A small image classifier, trained from scratch.
Model: 6.48M parameters, 24-pixel images, arch vit, norm layernorm_no_bias, num experts 16, patch size [2, 2], layers 12, width 128.
Training: adamw at rate 0.0025, 7700 steps, held-out accuracy 85%.
Data: 97085 training examples, 40.6 epochs.
Rows from block 9 of a small image classifier, named by matrix and row number. Rows with one number within an expert belong to one neuron, the router's apart. Each number is 200 + 40 x the weight over its row's rms, rounded and kept within 0 to 999. All counts start at 0.
After each expert's rows are labels from the 100 images, of 14848, where the router gives the expert most weight on average: "top examples" is what is common among them; "patch colour" is the nearest of a few named colours to the mean colour under the peak. Only what is clearly more common there than usual is listed. The data: microscope photos of single blood and bone marrow cells. In brackets: how many of the 100.
# router: router (model.blocks.9.mlp.router.weight, 16x128), inputs 0-127
# gate: expert gate (model.blocks.9.mlp.gate, 16x128x128), inputs 0-127
# up: expert up (model.blocks.9.mlp.up, 16x128x128), inputs 0-127
# down: expert down (model.blocks.9.mlp.down, 16x128x128, transposed), outputs 0-127

# expert 15
router.15,184,214,170,188,201,164,176,222,214,224,200,271,252,271,191,208,207,220,179,192,170,187,216,138,235,179,247,208,211,217,229,260,221,218,223,179,221,194,149,175,236,185,238,258,149,274,142,258,163,135,166,210,111,226,188,170,154,222,164,237,266,271,212,217,220,190,174,199,126,193,187,189,203,271,206,194,202,228,178,165,189,202,230,219,259,123,177,101,249,187,231,172,186,248,176,175,222,215,159,271,185,206,166,153,121,190,162,243,186,200,165,237,174,223,282,251,215,164,122,174,184,91,167,267,134,265,199,159
gate.0,195,229,273,227,212,209,182,144,212,290,208,243,238,236,190,154,214,177,269,162,149,179,189,225,164,148,178,176,142,261,117,238,260,172,169,199,234,200,271,205,163,165,204,184,234,249,155,171,178,159,174,220,218,193,221,218,240,155,102,146,146,178,200,208,189,226,264,200,181,165,228,272,181,207,209,260,239,220,245,205,207,168,201,233,161,177,139,166,269,252,185,244,212,213,113,128,280,239,247,169,298,188,182,183,174,274,201,214,188,192,190,201,218,229,182,248,263,193,227,229,193,187,249,149,199,128,156,172
up.0,239,186,107,229,195,227,148,115,226,237,214,142,213,207,184,193,130,186,217,192,170,238,182,280,236,190,161,206,242,214,174,160,208,170,239,151,178,244,161,218,147,192,177,225,262,144,200,172,203,213,197,192,185,223,173,233,256,218,189,254,135,252,230,179,137,235,147,166,174,237,227,215,209,196,258,158,226,195,221,214,151,193,179,214,187,110,221,249,278,208,201,222,237,162,264,232,191,238,186,269,261,215,195,233,242,167,207,208,240,179,187,205,97,293,218,158,151,177,232,134,153,164,152,235,182,112,120,167
down.0,273,195,233,122,201,174,204,234,198,206,184,211,163,222,159,223,234,162,220,199,153,169,150,146,239,235,249,190,140,237,146,244,180,212,178,273,211,176,151,218,296,207,190,199,217,181,195,155,155,160,223,186,179,245,189,233,161,232,238,152,211,155,180,201,247,178,242,155,285,166,211,139,158,280,158,176,204,173,170,226,210,298,230,234,213,186,159,203,246,217,194,240,165,263,158,168,184,180,244,209,290,129,175,253,274,213,134,226,192,173,182,198,185,125,204,194,168,203,194,185,294,201,146,252,221,228,161,286
top examples: smear: peripheral blood (45); cell type: myeloblast (25)
patch colour: white (51)

# expert 14
router.14,179,120,277,240,236,196,219,202,241,214,172,224,187,169,175,194,240,231,115,231,269,301,210,267,209,196,271,229,213,171,202,118,165,216,186,196,228,223,132,190,244,239,244,162,219,229,126,233,199,250,211,144,203,156,208,212,210,129,155,134,173,176,193,135,172,168,224,196,163,251,267,178,165,223,208,223,199,280,204,185,219,216,150,259,185,238,199,164,235,144,140,183,191,172,219,189,284,268,176,242,211,195,203,156,177,138,219,187,158,246,147,148,204,211,185,131,182,185,181,220,222,186,260,139,253,267,228,215
gate.0,153,255,144,233,164,153,138,152,228,224,245,207,236,245,228,267,142,242,239,127,208,169,165,165,220,183,163,271,194,231,244,224,192,193,241,200,252,239,259,203,219,210,202,247,178,142,148,199,279,270,193,228,222,249,152,185,193,237,191,244,254,254,259,211,215,257,113,191,200,155,114,163,180,198,159,243,157,204,148,192,202,111,213,162,264,199,223,235,227,193,199,218,225,211,210,165,135,212,174,227,184,214,198,204,222,198,144,196,209,195,266,266,220,236,151,225,169,224,153,110,181,222,175,268,185,120,212,165
up.0,201,176,186,189,173,158,210,236,165,148,268,243,197,201,184,199,153,175,183,198,121,179,264,216,181,213,173,250,239,210,229,162,219,180,296,155,227,247,207,220,194,200,142,124,167,208,206,242,276,203,179,214,213,175,219,264,209,327,182,286,214,243,180,192,253,195,232,208,238,225,253,192,213,221,229,135,123,182,152,205,149,166,181,157,240,153,183,160,217,197,160,183,212,191,245,246,151,217,194,255,168,222,194,226,150,176,205,175,237,169,120,210,282,187,244,156,194,135,220,176,148,114,97,236,209,215,226,225
down.0,201,219,174,164,239,254,256,171,227,170,171,209,178,185,130,211,233,254,167,296,199,253,238,144,242,234,256,164,242,213,238,180,152,229,202,250,212,252,184,254,227,167,219,140,221,132,235,239,113,227,188,189,231,191,234,220,188,193,213,252,190,200,134,157,217,199,107,219,256,180,174,214,160,170,170,201,182,274,83,135,240,194,165,190,266,138,208,168,152,241,209,172,172,228,154,224,174,140,194,201,164,149,215,208,250,220,181,165,129,260,207,122,174,183,170,182,187,142,178,247,178,206,175,229,193,239,234,263
top examples: smear: peripheral blood (41); cell type: artefact (34)
patch colour: grey (48)

# expert 5
router.5,183,179,184,154,190,274,158,141,132,220,188,214,248,184,241,188,208,276,297,136,162,179,241,173,246,177,158,199,226,221,162,157,196,215,141,224,149,234,235,168,150,238,243,257,225,207,155,148,182,211,189,268,194,259,115,149,234,228,155,198,185,269,155,229,176,194,182,199,163,212,255,225,190,159,189,305,254,178,219,179,169,214,209,205,210,178,232,268,175,214,209,229,198,196,127,119,223,245,220,185,220,191,233,216,210,217,168,193,145,197,227,218,154,262,279,202,213,230,172,177,194,149,208,208,238,71,253,204
gate.0,199,186,191,173,186,228,187,261,303,229,182,217,187,196,200,132,177,202,160,228,135,239,172,158,187,188,211,166,132,192,201,199,200,213,198,221,139,198,151,128,191,186,219,98,185,251,234,197,181,223,281,207,127,155,273,199,168,218,131,153,245,177,160,194,251,209,217,198,193,182,122,163,238,214,214,184,167,240,184,197,205,158,248,173,257,213,187,142,236,281,147,132,108,257,194,228,171,166,189,147,226,239,196,223,206,202,230,183,204,199,222,114,280,173,259,199,206,139,202,273,167,173,198,240,183,255,254,258
up.0,162,167,221,164,227,208,147,220,271,249,208,270,223,157,173,219,214,202,143,254,134,242,242,121,200,227,216,215,165,170,208,140,237,215,172,247,151,190,125,142,249,199,248,147,176,245,155,224,203,243,229,207,159,131,249,166,187,236,154,214,240,195,88,177,206,283,199,165,137,186,133,164,237,250,211,251,180,298,158,166,237,185,221,175,252,235,228,178,221,225,143,133,122,269,192,183,183,204,226,202,169,189,191,175,234,201,198,181,150,204,199,130,226,187,216,199,172,172,127,234,172,163,208,221,173,239,242,218
down.0,186,204,193,291,180,159,185,191,205,159,209,129,180,226,258,179,194,160,202,153,291,155,177,184,201,188,134,199,302,257,218,184,208,234,152,166,210,155,202,210,206,240,142,185,138,200,157,204,216,218,115,145,179,224,223,210,221,174,172,210,229,253,242,219,191,167,128,187,170,273,272,177,224,207,185,184,170,232,174,252,162,185,134,160,194,192,175,273,225,184,247,155,233,231,197,177,271,204,272,265,218,254,193,208,214,258,181,185,216,227,152,211,187,256,261,167,309,182,189,182,132,224,203,185,163,152,147,119
top examples: cell type: artefact (33); cell type: promyelocyte (28)
patch colour: white (58)

# expert 9
router.9,238,242,201,227,214,231,157,242,210,176,252,208,145,207,177,216,144,158,237,157,109,247,222,220,260,221,266,172,172,188,254,201,164,199,273,233,184,178,213,271,195,191,207,190,218,179,238,148,216,218,207,139,229,247,196,216,210,258,269,159,193,240,172,175,171,224,176,145,270,215,245,174,289,160,175,176,201,212,175,217,169,228,146,158,176,135,246,250,153,111,174,284,222,162,162,159,249,240,239,197,189,223,83,252,204,158,231,100,147,188,216,194,251,190,192,213,142,166,218,194,170,200,177,192,181,208,193,274
gate.0,232,204,186,98,183,206,213,211,211,208,189,204,144,151,165,202,175,234,240,222,164,253,243,208,213,228,217,188,183,227,248,170,227,124,193,234,164,215,274,209,206,212,221,186,241,129,244,165,202,217,188,154,256,205,237,173,246,268,218,179,216,187,82,134,206,201,202,166,252,202,214,218,220,161,291,197,166,299,176,168,174,199,213,171,200,172,227,225,219,275,170,159,159,322,216,158,180,156,254,215,262,188,146,187,256,202,238,163,175,197,128,145,192,171,213,180,198,205,216,253,126,131,112,210,209,199,164,226
up.0,135,208,184,250,245,204,174,200,205,193,253,182,200,169,166,222,304,233,161,269,183,218,189,187,184,220,263,231,224,169,213,167,103,214,220,257,208,203,146,212,232,144,156,181,226,171,187,268,253,228,224,230,145,177,229,196,209,143,122,242,186,172,243,205,200,190,179,254,189,274,196,228,204,240,183,229,167,284,155,142,240,108,189,164,251,231,173,174,192,150,182,135,217,209,212,219,183,188,164,224,126,194,231,225,166,147,156,188,156,251,156,146,185,224,207,102,224,185,221,173,230,144,246,299,233,263,207,189
down.0,229,213,144,190,175,237,188,217,259,216,196,194,161,247,237,211,133,206,177,185,152,233,164,230,236,224,204,103,206,181,124,248,181,212,233,146,170,240,239,202,171,177,271,176,190,246,264,215,211,204,275,188,213,138,194,291,197,261,265,202,201,248,222,172,185,252,150,149,280,167,116,229,186,146,189,162,115,157,199,209,203,210,156,232,135,182,233,145,162,226,220,186,166,188,206,267,142,187,182,159,163,215,171,178,171,161,183,184,180,152,230,249,221,188,225,244,190,105,169,233,259,251,250,197,216,213,290,221
top examples: smear: peripheral blood (98); cell type: eosinophil (97)
patch colour: pink (53)

# expert 1
router.1,169,185,212,188,151,248,226,134,238,185,197,209,193,184,256,266,202,226,211,219,179,199,206,148,219,186,168,191,175,184,133,194,195,188,219,209,220,248,148,217,213,213,163,176,228,225,260,143,174,290,217,155,259,181,100,213,248,183,236,162,257,158,124,135,272,208,208,181,252,141,167,125,129,217,214,243,176,248,177,169,101,156,179,128,183,253,230,297,144,188,217,164,191,167,212,262,197,215,180,206,246,226,191,213,245,269,243,204,259,245,212,264,195,201,179,213,196,208,143,189,177,191,262,201,176,119,230,187
gate.0,221,237,189,215,127,218,166,219,216,195,211,96,160,225,130,183,262,218,191,218,205,233,225,200,238,201,253,151,188,241,203,165,117,163,218,233,209,169,196,200,229,176,171,173,269,253,220,202,185,198,238,223,101,267,184,226,189,156,236,246,246,265,173,126,238,177,178,145,206,230,207,222,239,186,127,155,210,185,170,229,141,241,205,258,234,127,211,191,244,185,190,172,291,251,216,181,231,195,168,184,188,221,227,235,178,184,105,163,180,148,246,142,233,218,309,171,186,134,178,225,197,166,176,237,285,188,199,237
up.0,231,144,196,133,219,234,176,261,128,174,238,143,178,227,179,233,199,231,214,186,197,230,273,218,237,172,204,162,212,157,188,132,116,205,195,191,169,225,227,227,184,229,128,208,224,248,219,147,157,216,269,153,199,246,215,195,190,179,277,145,214,257,192,132,192,169,208,106,214,236,227,185,205,222,190,145,168,199,235,203,191,273,152,265,211,126,261,196,153,217,168,174,257,225,265,197,237,209,217,178,208,171,231,243,251,167,171,127,155,144,197,146,197,177,272,134,159,217,201,232,202,118,167,210,239,188,287,239
down.0,162,248,262,238,140,212,202,112,262,195,163,269,268,111,276,189,170,186,195,270,123,231,188,177,183,185,215,189,120,240,200,239,208,127,270,197,123,222,251,187,201,158,259,201,183,203,194,195,198,217,232,184,206,205,188,190,227,206,131,223,214,179,184,175,170,222,187,263,183,147,172,226,173,152,218,232,159,202,161,147,221,162,182,216,213,243,216,161,170,207,220,230,173,222,166,250,229,245,187,200,207,270,127,173,185,280,245,155,266,147,210,274,231,273,148,218,267,236,200,218,126,214,211,167,200,152,173,225
top examples: cell type: artefact (58)
patch colour: blue (45); black (31)

# expert 2
router.2,249,205,245,232,156,136,199,269,137,145,220,150,164,249,262,164,177,64,213,126,188,130,227,232,117,213,200,212,175,232,209,248,218,227,272,213,205,220,248,271,176,210,119,183,257,248,179,196,200,158,197,188,209,225,209,196,173,174,239,223,152,184,239,206,184,222,253,196,210,230,239,220,176,229,230,120,191,129,243,263,150,247,161,203,202,224,234,202,184,162,211,237,234,172,236,253,209,200,239,155,227,184,206,230,131,138,234,203,211,195,175,190,161,150,194,117,170,194,261,194,262,214,150,183,156,249,176,247
gate.0,167,205,167,177,193,254,139,174,205,200,189,185,257,199,146,262,254,203,158,217,179,223,140,160,186,207,245,216,215,177,179,206,150,206,219,247,169,249,103,193,170,196,206,234,157,205,148,252,177,264,256,223,205,220,130,237,276,151,180,180,216,203,160,193,142,186,193,225,267,237,97,232,185,311,170,203,213,226,241,154,185,192,248,102,234,222,158,134,173,244,169,127,169,205,140,269,266,189,178,148,191,181,254,232,246,160,200,220,205,266,267,175,194,142,200,226,184,202,160,193,222,206,206,205,275,191,204,181
up.0,219,131,216,157,191,192,248,161,253,177,158,240,141,194,194,207,184,234,202,228,249,241,189,153,239,232,232,156,182,254,201,184,233,210,143,195,258,143,240,185,281,254,245,208,163,192,182,151,203,151,140,155,132,197,199,254,141,267,185,147,260,201,170,184,276,217,201,144,211,132,228,147,220,155,172,264,180,246,131,219,225,208,174,222,238,149,215,287,270,203,203,221,205,216,210,122,178,207,212,248,223,256,141,136,233,251,212,156,171,167,197,280,213,251,224,223,247,169,137,214,154,226,226,210,149,160,180,191
down.0,275,152,216,213,144,185,251,202,168,152,218,150,204,213,213,142,164,218,226,164,235,183,287,228,194,135,152,109,222,229,159,152,232,238,279,216,244,203,251,233,150,225,176,187,173,258,216,148,152,241,185,197,227,189,183,150,188,229,189,217,154,205,207,149,210,149,232,191,260,150,224,255,135,111,211,144,173,188,220,226,153,232,186,289,243,198,242,264,192,233,209,172,267,143,235,182,158,231,218,188,225,241,200,176,149,231,216,216,206,268,185,275,236,244,200,122,209,240,188,257,203,203,224,120,184,174,208,142
top examples: cell type: proerythroblast (59); cell type: blast (25)
patch colour: blue (55)

# expert 10
router.10,231,200,159,244,152,205,258,157,253,151,149,193,138,204,173,177,175,257,205,239,244,249,192,188,226,264,131,163,180,214,270,130,161,213,212,206,251,249,172,247,274,178,221,146,224,113,158,146,274,171,179,147,186,223,245,241,180,225,205,190,139,200,204,161,250,195,175,185,275,230,239,169,229,216,196,219,155,167,178,193,249,214,125,125,274,107,197,203,248,219,103,178,191,202,233,137,231,198,203,229,185,196,215,221,272,185,215,175,247,249,215,162,188,170,227,159,158,215,216,155,140,224,208,216,187,162,177,258
gate.0,226,217,249,262,160,120,126,204,227,152,177,258,167,245,230,187,141,163,209,193,234,204,128,191,124,148,157,202,235,249,192,226,233,255,237,151,181,209,224,212,214,194,155,268,165,189,223,199,168,157,161,206,178,145,243,227,155,178,206,237,196,205,253,217,179,197,232,214,232,125,237,193,177,215,159,202,247,160,153,276,181,260,159,147,255,149,212,191,141,169,142,294,177,225,149,271,210,151,124,240,234,229,206,233,166,229,216,220,230,220,184,254,168,247,165,203,211,178,188,173,233,190,175,296,150,210,139,267
up.0,223,208,189,242,226,113,119,251,257,208,162,257,187,253,185,213,221,172,187,183,224,202,158,204,199,192,162,230,248,248,192,255,191,207,203,169,228,198,241,218,238,188,181,295,194,152,259,187,157,164,143,211,175,154,227,249,197,232,214,286,224,241,271,222,174,177,202,199,227,140,248,211,203,232,159,185,230,191,197,242,192,218,192,135,158,135,168,164,158,211,140,270,227,254,190,255,235,154,173,255,205,217,154,230,165,204,163,218,267,169,177,245,157,264,222,206,100,138,226,133,185,193,124,272,149,243,141,220
down.0,151,247,210,156,215,142,129,187,168,200,221,221,272,192,263,186,266,165,152,158,219,140,134,211,171,190,239,233,236,222,212,224,143,200,114,217,160,113,224,154,225,186,168,259,220,223,194,254,208,190,162,246,226,248,218,235,181,126,206,243,237,259,263,301,183,171,174,206,152,241,208,244,176,272,130,176,219,165,209,180,232,149,149,181,215,250,214,204,188,116,171,248,195,195,153,223,243,197,177,195,192,200,210,235,175,208,98,200,191,178,210,235,216,214,200,242,247,154,256,154,180,235,209,204,279,122,200,221
top examples: cell type: eosinophil (85); smear: peripheral blood (43)
patch colour: grey (46)

# expert 4
router.4,195,188,214,177,247,183,222,167,235,247,162,237,248,167,141,225,250,248,220,232,206,165,198,207,194,185,231,167,151,250,184,293,202,182,133,195,215,217,269,167,275,191,213,140,257,162,182,165,191,163,144,204,196,148,242,155,228,143,169,217,171,134,205,230,178,132,173,240,178,196,197,187,102,129,203,153,254,251,202,246,141,112,299,167,190,204,254,176,278,230,224,177,228,147,265,211,169,192,232,240,256,176,264,158,212,194,235,259,233,245,177,184,213,216,217,179,205,170,208,190,190,209,91,207,212,211,160,224
gate.0,161,206,222,210,233,202,192,122,161,158,194,157,261,223,233,220,136,150,186,137,207,149,150,214,249,235,218,163,202,138,246,203,203,310,180,235,199,192,198,234,88,181,155,197,216,223,116,177,218,246,246,274,216,264,139,198,165,197,258,248,197,199,205,238,179,171,197,138,195,219,223,288,167,237,163,255,221,182,247,238,241,262,169,176,194,158,141,222,188,211,238,206,217,203,185,159,200,302,167,218,177,178,193,266,254,159,158,132,160,235,196,170,259,198,210,187,244,229,252,202,251,207,224,189,218,136,194,165
up.0,188,167,206,242,133,202,218,255,224,175,214,223,137,227,242,121,192,168,183,209,184,227,227,164,134,214,179,239,231,212,172,161,249,197,251,162,142,243,176,151,215,202,211,206,137,230,275,254,190,224,209,146,163,127,217,230,195,203,188,148,225,226,210,153,246,230,230,283,170,177,233,147,260,191,274,228,151,201,154,217,114,183,155,188,261,235,220,230,172,211,160,192,203,182,183,272,201,194,141,209,206,292,170,165,105,169,256,268,222,166,164,256,165,188,225,209,179,163,161,173,177,108,222,238,150,242,226,256
down.0,190,231,213,179,217,226,218,202,252,298,176,191,204,237,178,209,207,269,159,289,229,230,247,164,135,249,203,239,179,205,318,196,242,233,241,188,173,168,150,169,228,200,263,145,153,213,248,242,249,177,226,143,213,158,208,173,227,214,157,251,221,178,168,157,242,259,157,260,146,195,159,196,229,148,179,188,190,253,133,177,220,159,211,176,111,248,183,177,229,249,236,136,125,244,213,224,193,124,178,193,142,162,219,122,155,232,241,225,228,190,168,172,209,160,112,243,166,200,222,213,151,211,215,220,191,221,166,206
top examples: cell type: eosinophil (67)
patch colour: purple (78)

# expert 13
router.13,228,172,162,145,248,153,175,222,171,201,190,162,216,218,211,226,204,136,188,204,253,155,184,142,171,182,230,236,182,122,229,270,241,176,225,141,172,163,224,178,261,174,205,238,162,188,138,196,174,210,207,181,209,195,215,274,147,218,249,122,221,205,228,222,207,166,284,190,212,212,142,186,265,288,218,223,183,281,177,173,236,286,161,237,216,231,128,186,168,208,234,221,228,254,190,202,198,171,187,184,154,164,163,157,129,269,220,252,142,154,135,153,167,112,160,228,207,229,163,186,296,192,241,238,169,210,155,224
gate.0,177,143,233,182,204,252,180,178,259,185,177,170,154,174,264,193,206,184,162,287,255,192,79,197,205,279,222,169,258,168,207,187,155,201,194,243,131,204,157,121,202,181,160,204,187,198,174,229,297,209,258,194,211,196,191,325,169,158,177,156,246,116,174,199,267,274,237,191,241,224,257,221,218,188,175,214,160,201,214,192,207,207,190,121,224,195,175,245,214,229,193,227,166,189,262,156,172,207,142,192,235,214,235,261,225,95,204,175,246,181,222,213,208,209,167,148,201,119,191,240,200,203,218,206,202,194,239,233
up.0,251,271,229,238,207,258,195,176,214,241,263,207,184,188,128,172,211,220,229,178,176,237,267,241,243,137,192,204,92,206,178,173,232,224,223,200,136,255,204,222,165,238,227,170,243,211,206,149,141,162,211,190,153,170,146,136,229,224,136,179,107,294,124,149,145,151,196,190,197,197,159,207,163,184,271,205,197,232,233,222,166,167,194,300,216,173,224,164,230,200,174,142,208,188,129,183,283,198,278,229,225,204,169,181,173,223,207,165,133,230,164,205,261,207,243,237,193,247,245,263,192,171,213,197,203,200,207,190
down.0,180,163,235,225,139,208,168,194,212,174,234,155,199,244,225,223,194,176,160,194,216,218,214,212,285,209,253,133,199,151,122,189,126,248,194,225,241,201,186,200,203,175,224,224,223,211,187,161,177,176,210,220,158,178,183,228,180,181,214,215,172,266,177,97,213,270,192,151,243,232,229,260,156,189,241,221,77,176,327,205,194,300,117,217,188,144,183,199,213,220,197,170,229,265,197,160,229,254,216,201,191,196,179,218,130,198,207,185,141,199,202,233,221,196,265,95,164,137,194,240,215,199,239,232,189,153,261,188
top examples: smear: peripheral blood (100); cell type: lymphocyte (55); cell type: myeloblast (44)
patch colour: white (63)

# expert 3
router.3,131,245,236,202,154,220,218,119,219,243,221,126,264,201,197,237,203,236,170,281,198,238,210,199,252,289,228,232,211,137,197,227,139,143,146,220,152,173,174,190,193,230,226,118,198,136,272,241,223,279,205,258,231,221,229,176,192,186,229,225,189,187,202,258,221,188,158,206,177,229,161,224,223,177,200,286,191,143,189,136,262,154,225,188,172,225,123,214,177,171,192,160,170,231,208,277,164,148,199,182,157,226,221,202,275,225,127,216,164,185,257,223,263,208,163,213,222,216,178,178,198,235,170,236,261,185,260,132
gate.0,239,272,218,194,195,150,265,199,110,180,205,169,226,148,175,254,213,198,242,161,210,139,167,239,205,199,193,243,241,174,204,233,184,191,194,213,251,198,190,219,170,239,217,168,180,183,214,179,252,191,210,243,266,234,169,219,183,245,273,258,137,183,245,237,145,262,171,188,243,151,170,217,162,241,197,171,219,114,203,174,223,215,171,201,169,225,180,177,174,136,219,256,194,165,206,264,141,210,231,227,198,192,166,241,134,157,167,270,265,197,184,231,128,213,155,277,108,272,296,136,200,207,197,191,188,275,248,251
up.0,166,145,221,221,187,208,85,193,278,179,214,262,178,252,222,177,176,156,181,213,159,174,158,205,85,172,178,173,181,240,198,170,270,179,239,164,175,183,280,169,134,182,159,272,211,237,154,178,146,220,231,183,124,123,199,214,209,110,144,181,263,192,210,199,195,178,280,224,202,187,233,156,196,202,196,180,218,239,223,253,173,221,224,210,240,204,255,233,242,229,216,190,219,266,266,192,253,207,107,124,182,189,242,183,201,197,223,168,209,228,204,188,246,207,220,165,241,168,181,257,218,163,220,234,182,118,151,168
down.0,290,233,170,171,172,250,197,225,199,229,226,166,172,170,148,256,192,290,207,256,197,166,178,191,198,236,285,206,165,193,198,297,130,127,245,263,194,258,198,187,268,192,206,136,184,198,203,186,221,162,239,167,281,279,141,163,146,218,152,187,120,119,201,149,132,228,190,223,237,168,182,199,160,164,204,185,201,126,205,225,216,185,242,249,164,246,255,181,230,201,181,147,153,192,163,197,185,130,202,167,212,176,173,209,186,191,261,247,228,175,185,174,158,151,168,266,203,209,207,214,291,195,216,192,171,231,212,225
top examples: cell type: band neutrophil (56)
patch colour: white (55)

# expert 8
router.8,173,153,191,198,235,235,172,197,265,167,182,182,160,167,176,144,247,132,208,256,193,220,135,169,114,195,241,214,145,275,171,192,223,237,240,257,219,269,217,175,200,172,183,186,193,221,233,229,154,178,221,169,150,120,197,279,187,153,111,179,182,142,182,211,189,199,235,193,290,172,170,154,188,231,185,177,180,199,178,174,251,250,216,191,331,186,185,196,164,235,167,221,198,230,193,260,267,170,116,116,231,193,255,239,236,194,254,160,210,222,226,192,265,170,187,190,157,167,187,278,202,160,174,253,197,233,209,205
gate.0,199,203,264,250,208,180,214,138,169,247,196,240,301,168,195,187,179,280,209,192,234,220,213,203,152,157,147,186,224,189,154,140,268,235,202,186,217,236,301,214,160,226,182,151,185,255,239,196,265,218,179,162,206,139,112,226,195,276,235,202,196,163,216,193,104,198,265,233,206,155,165,212,152,139,164,194,225,153,197,206,209,186,203,217,174,245,180,137,190,158,118,146,203,203,225,244,148,196,176,175,182,192,188,154,221,230,282,189,239,252,179,168,218,284,128,271,186,272,212,225,239,257,206,170,204,189,198,185
up.0,210,185,197,190,231,263,121,108,169,193,149,171,224,229,160,230,215,128,255,161,177,192,118,255,205,218,204,217,241,171,159,234,186,288,196,231,256,206,226,233,164,134,133,226,204,168,165,187,198,205,245,221,210,208,179,238,206,150,180,152,182,236,223,171,183,166,199,176,231,202,249,297,194,258,180,247,205,189,243,258,194,193,158,207,196,181,266,196,228,191,171,230,216,200,173,231,297,196,207,199,198,206,137,223,300,189,194,158,212,183,244,234,252,188,216,156,150,286,166,138,265,190,180,211,168,163,162,79
down.0,207,144,236,135,195,167,177,244,188,167,200,209,149,240,196,208,203,171,165,184,250,152,169,154,198,281,266,174,196,269,208,246,183,218,199,195,167,181,89,114,272,210,220,208,161,159,165,221,194,197,189,220,167,225,279,236,167,159,214,155,273,169,244,232,278,205,223,196,235,148,234,151,181,272,182,219,227,235,144,200,196,187,217,180,228,225,190,274,254,183,207,237,173,162,169,167,177,157,196,231,263,163,211,281,217,225,213,242,209,189,213,134,215,135,184,238,243,145,197,149,160,251,111,202,146,210,165,282
top examples: smear: peripheral blood (100); cell type: platelet (62)
patch colour: pink (92)

# expert 6
router.6,247,196,204,207,145,273,197,227,199,209,257,190,188,228,183,168,184,152,149,221,204,151,230,251,150,93,185,172,228,297,195,180,206,189,253,229,249,169,200,149,133,161,206,205,148,239,196,213,233,136,253,267,178,254,148,161,231,206,143,205,181,172,136,123,239,270,211,181,157,192,235,283,184,166,208,156,246,179,216,289,165,208,193,256,175,193,215,178,211,283,193,192,179,162,228,185,177,226,201,166,172,262,272,242,163,159,204,141,193,158,207,219,221,249,223,217,180,152,254,248,219,150,212,186,179,243,243,123
gate.0,173,170,221,234,266,115,261,214,181,148,200,261,225,263,236,195,180,145,178,167,191,174,137,203,180,232,199,148,259,160,218,204,196,243,217,245,216,172,140,198,199,228,211,224,184,158,190,187,203,275,204,215,196,149,290,238,150,251,297,225,241,222,347,243,182,212,243,173,218,251,230,173,221,239,183,191,190,222,191,215,201,195,131,155,210,189,215,205,139,126,173,243,242,168,253,242,152,158,149,192,248,207,143,300,156,218,241,197,173,180,167,185,165,205,152,163,133,230,227,188,158,206,231,205,219,178,181,241
up.0,216,158,166,110,142,263,184,160,193,235,167,123,181,143,162,235,245,247,211,274,233,273,254,175,273,215,228,258,126,242,158,141,205,148,170,210,179,231,236,201,234,201,204,222,228,216,226,220,208,177,134,148,227,197,134,200,274,181,143,165,170,214,86,135,244,165,218,238,220,191,180,228,215,215,238,242,209,228,240,144,225,235,237,231,224,184,155,212,198,272,203,148,199,256,187,173,233,235,249,244,201,136,291,135,223,225,185,223,181,207,260,234,193,226,196,246,253,168,161,212,191,192,220,228,191,219,187,187
down.0,215,142,154,175,214,177,172,238,210,176,239,273,185,224,155,257,192,126,146,245,195,182,168,202,252,257,252,223,212,231,204,296,292,188,151,169,191,189,155,158,210,196,191,244,247,220,201,227,186,169,211,206,208,127,253,204,177,204,251,232,236,134,175,220,201,186,269,162,204,108,153,147,181,263,198,151,261,234,191,179,215,282,208,207,148,263,142,211,197,178,219,201,185,201,282,237,148,211,197,212,188,170,215,229,261,153,205,188,203,194,131,130,226,177,171,216,215,178,248,151,201,271,161,217,125,277,143,212
top examples: cell type: plasma cell (84)
patch colour: blue (36)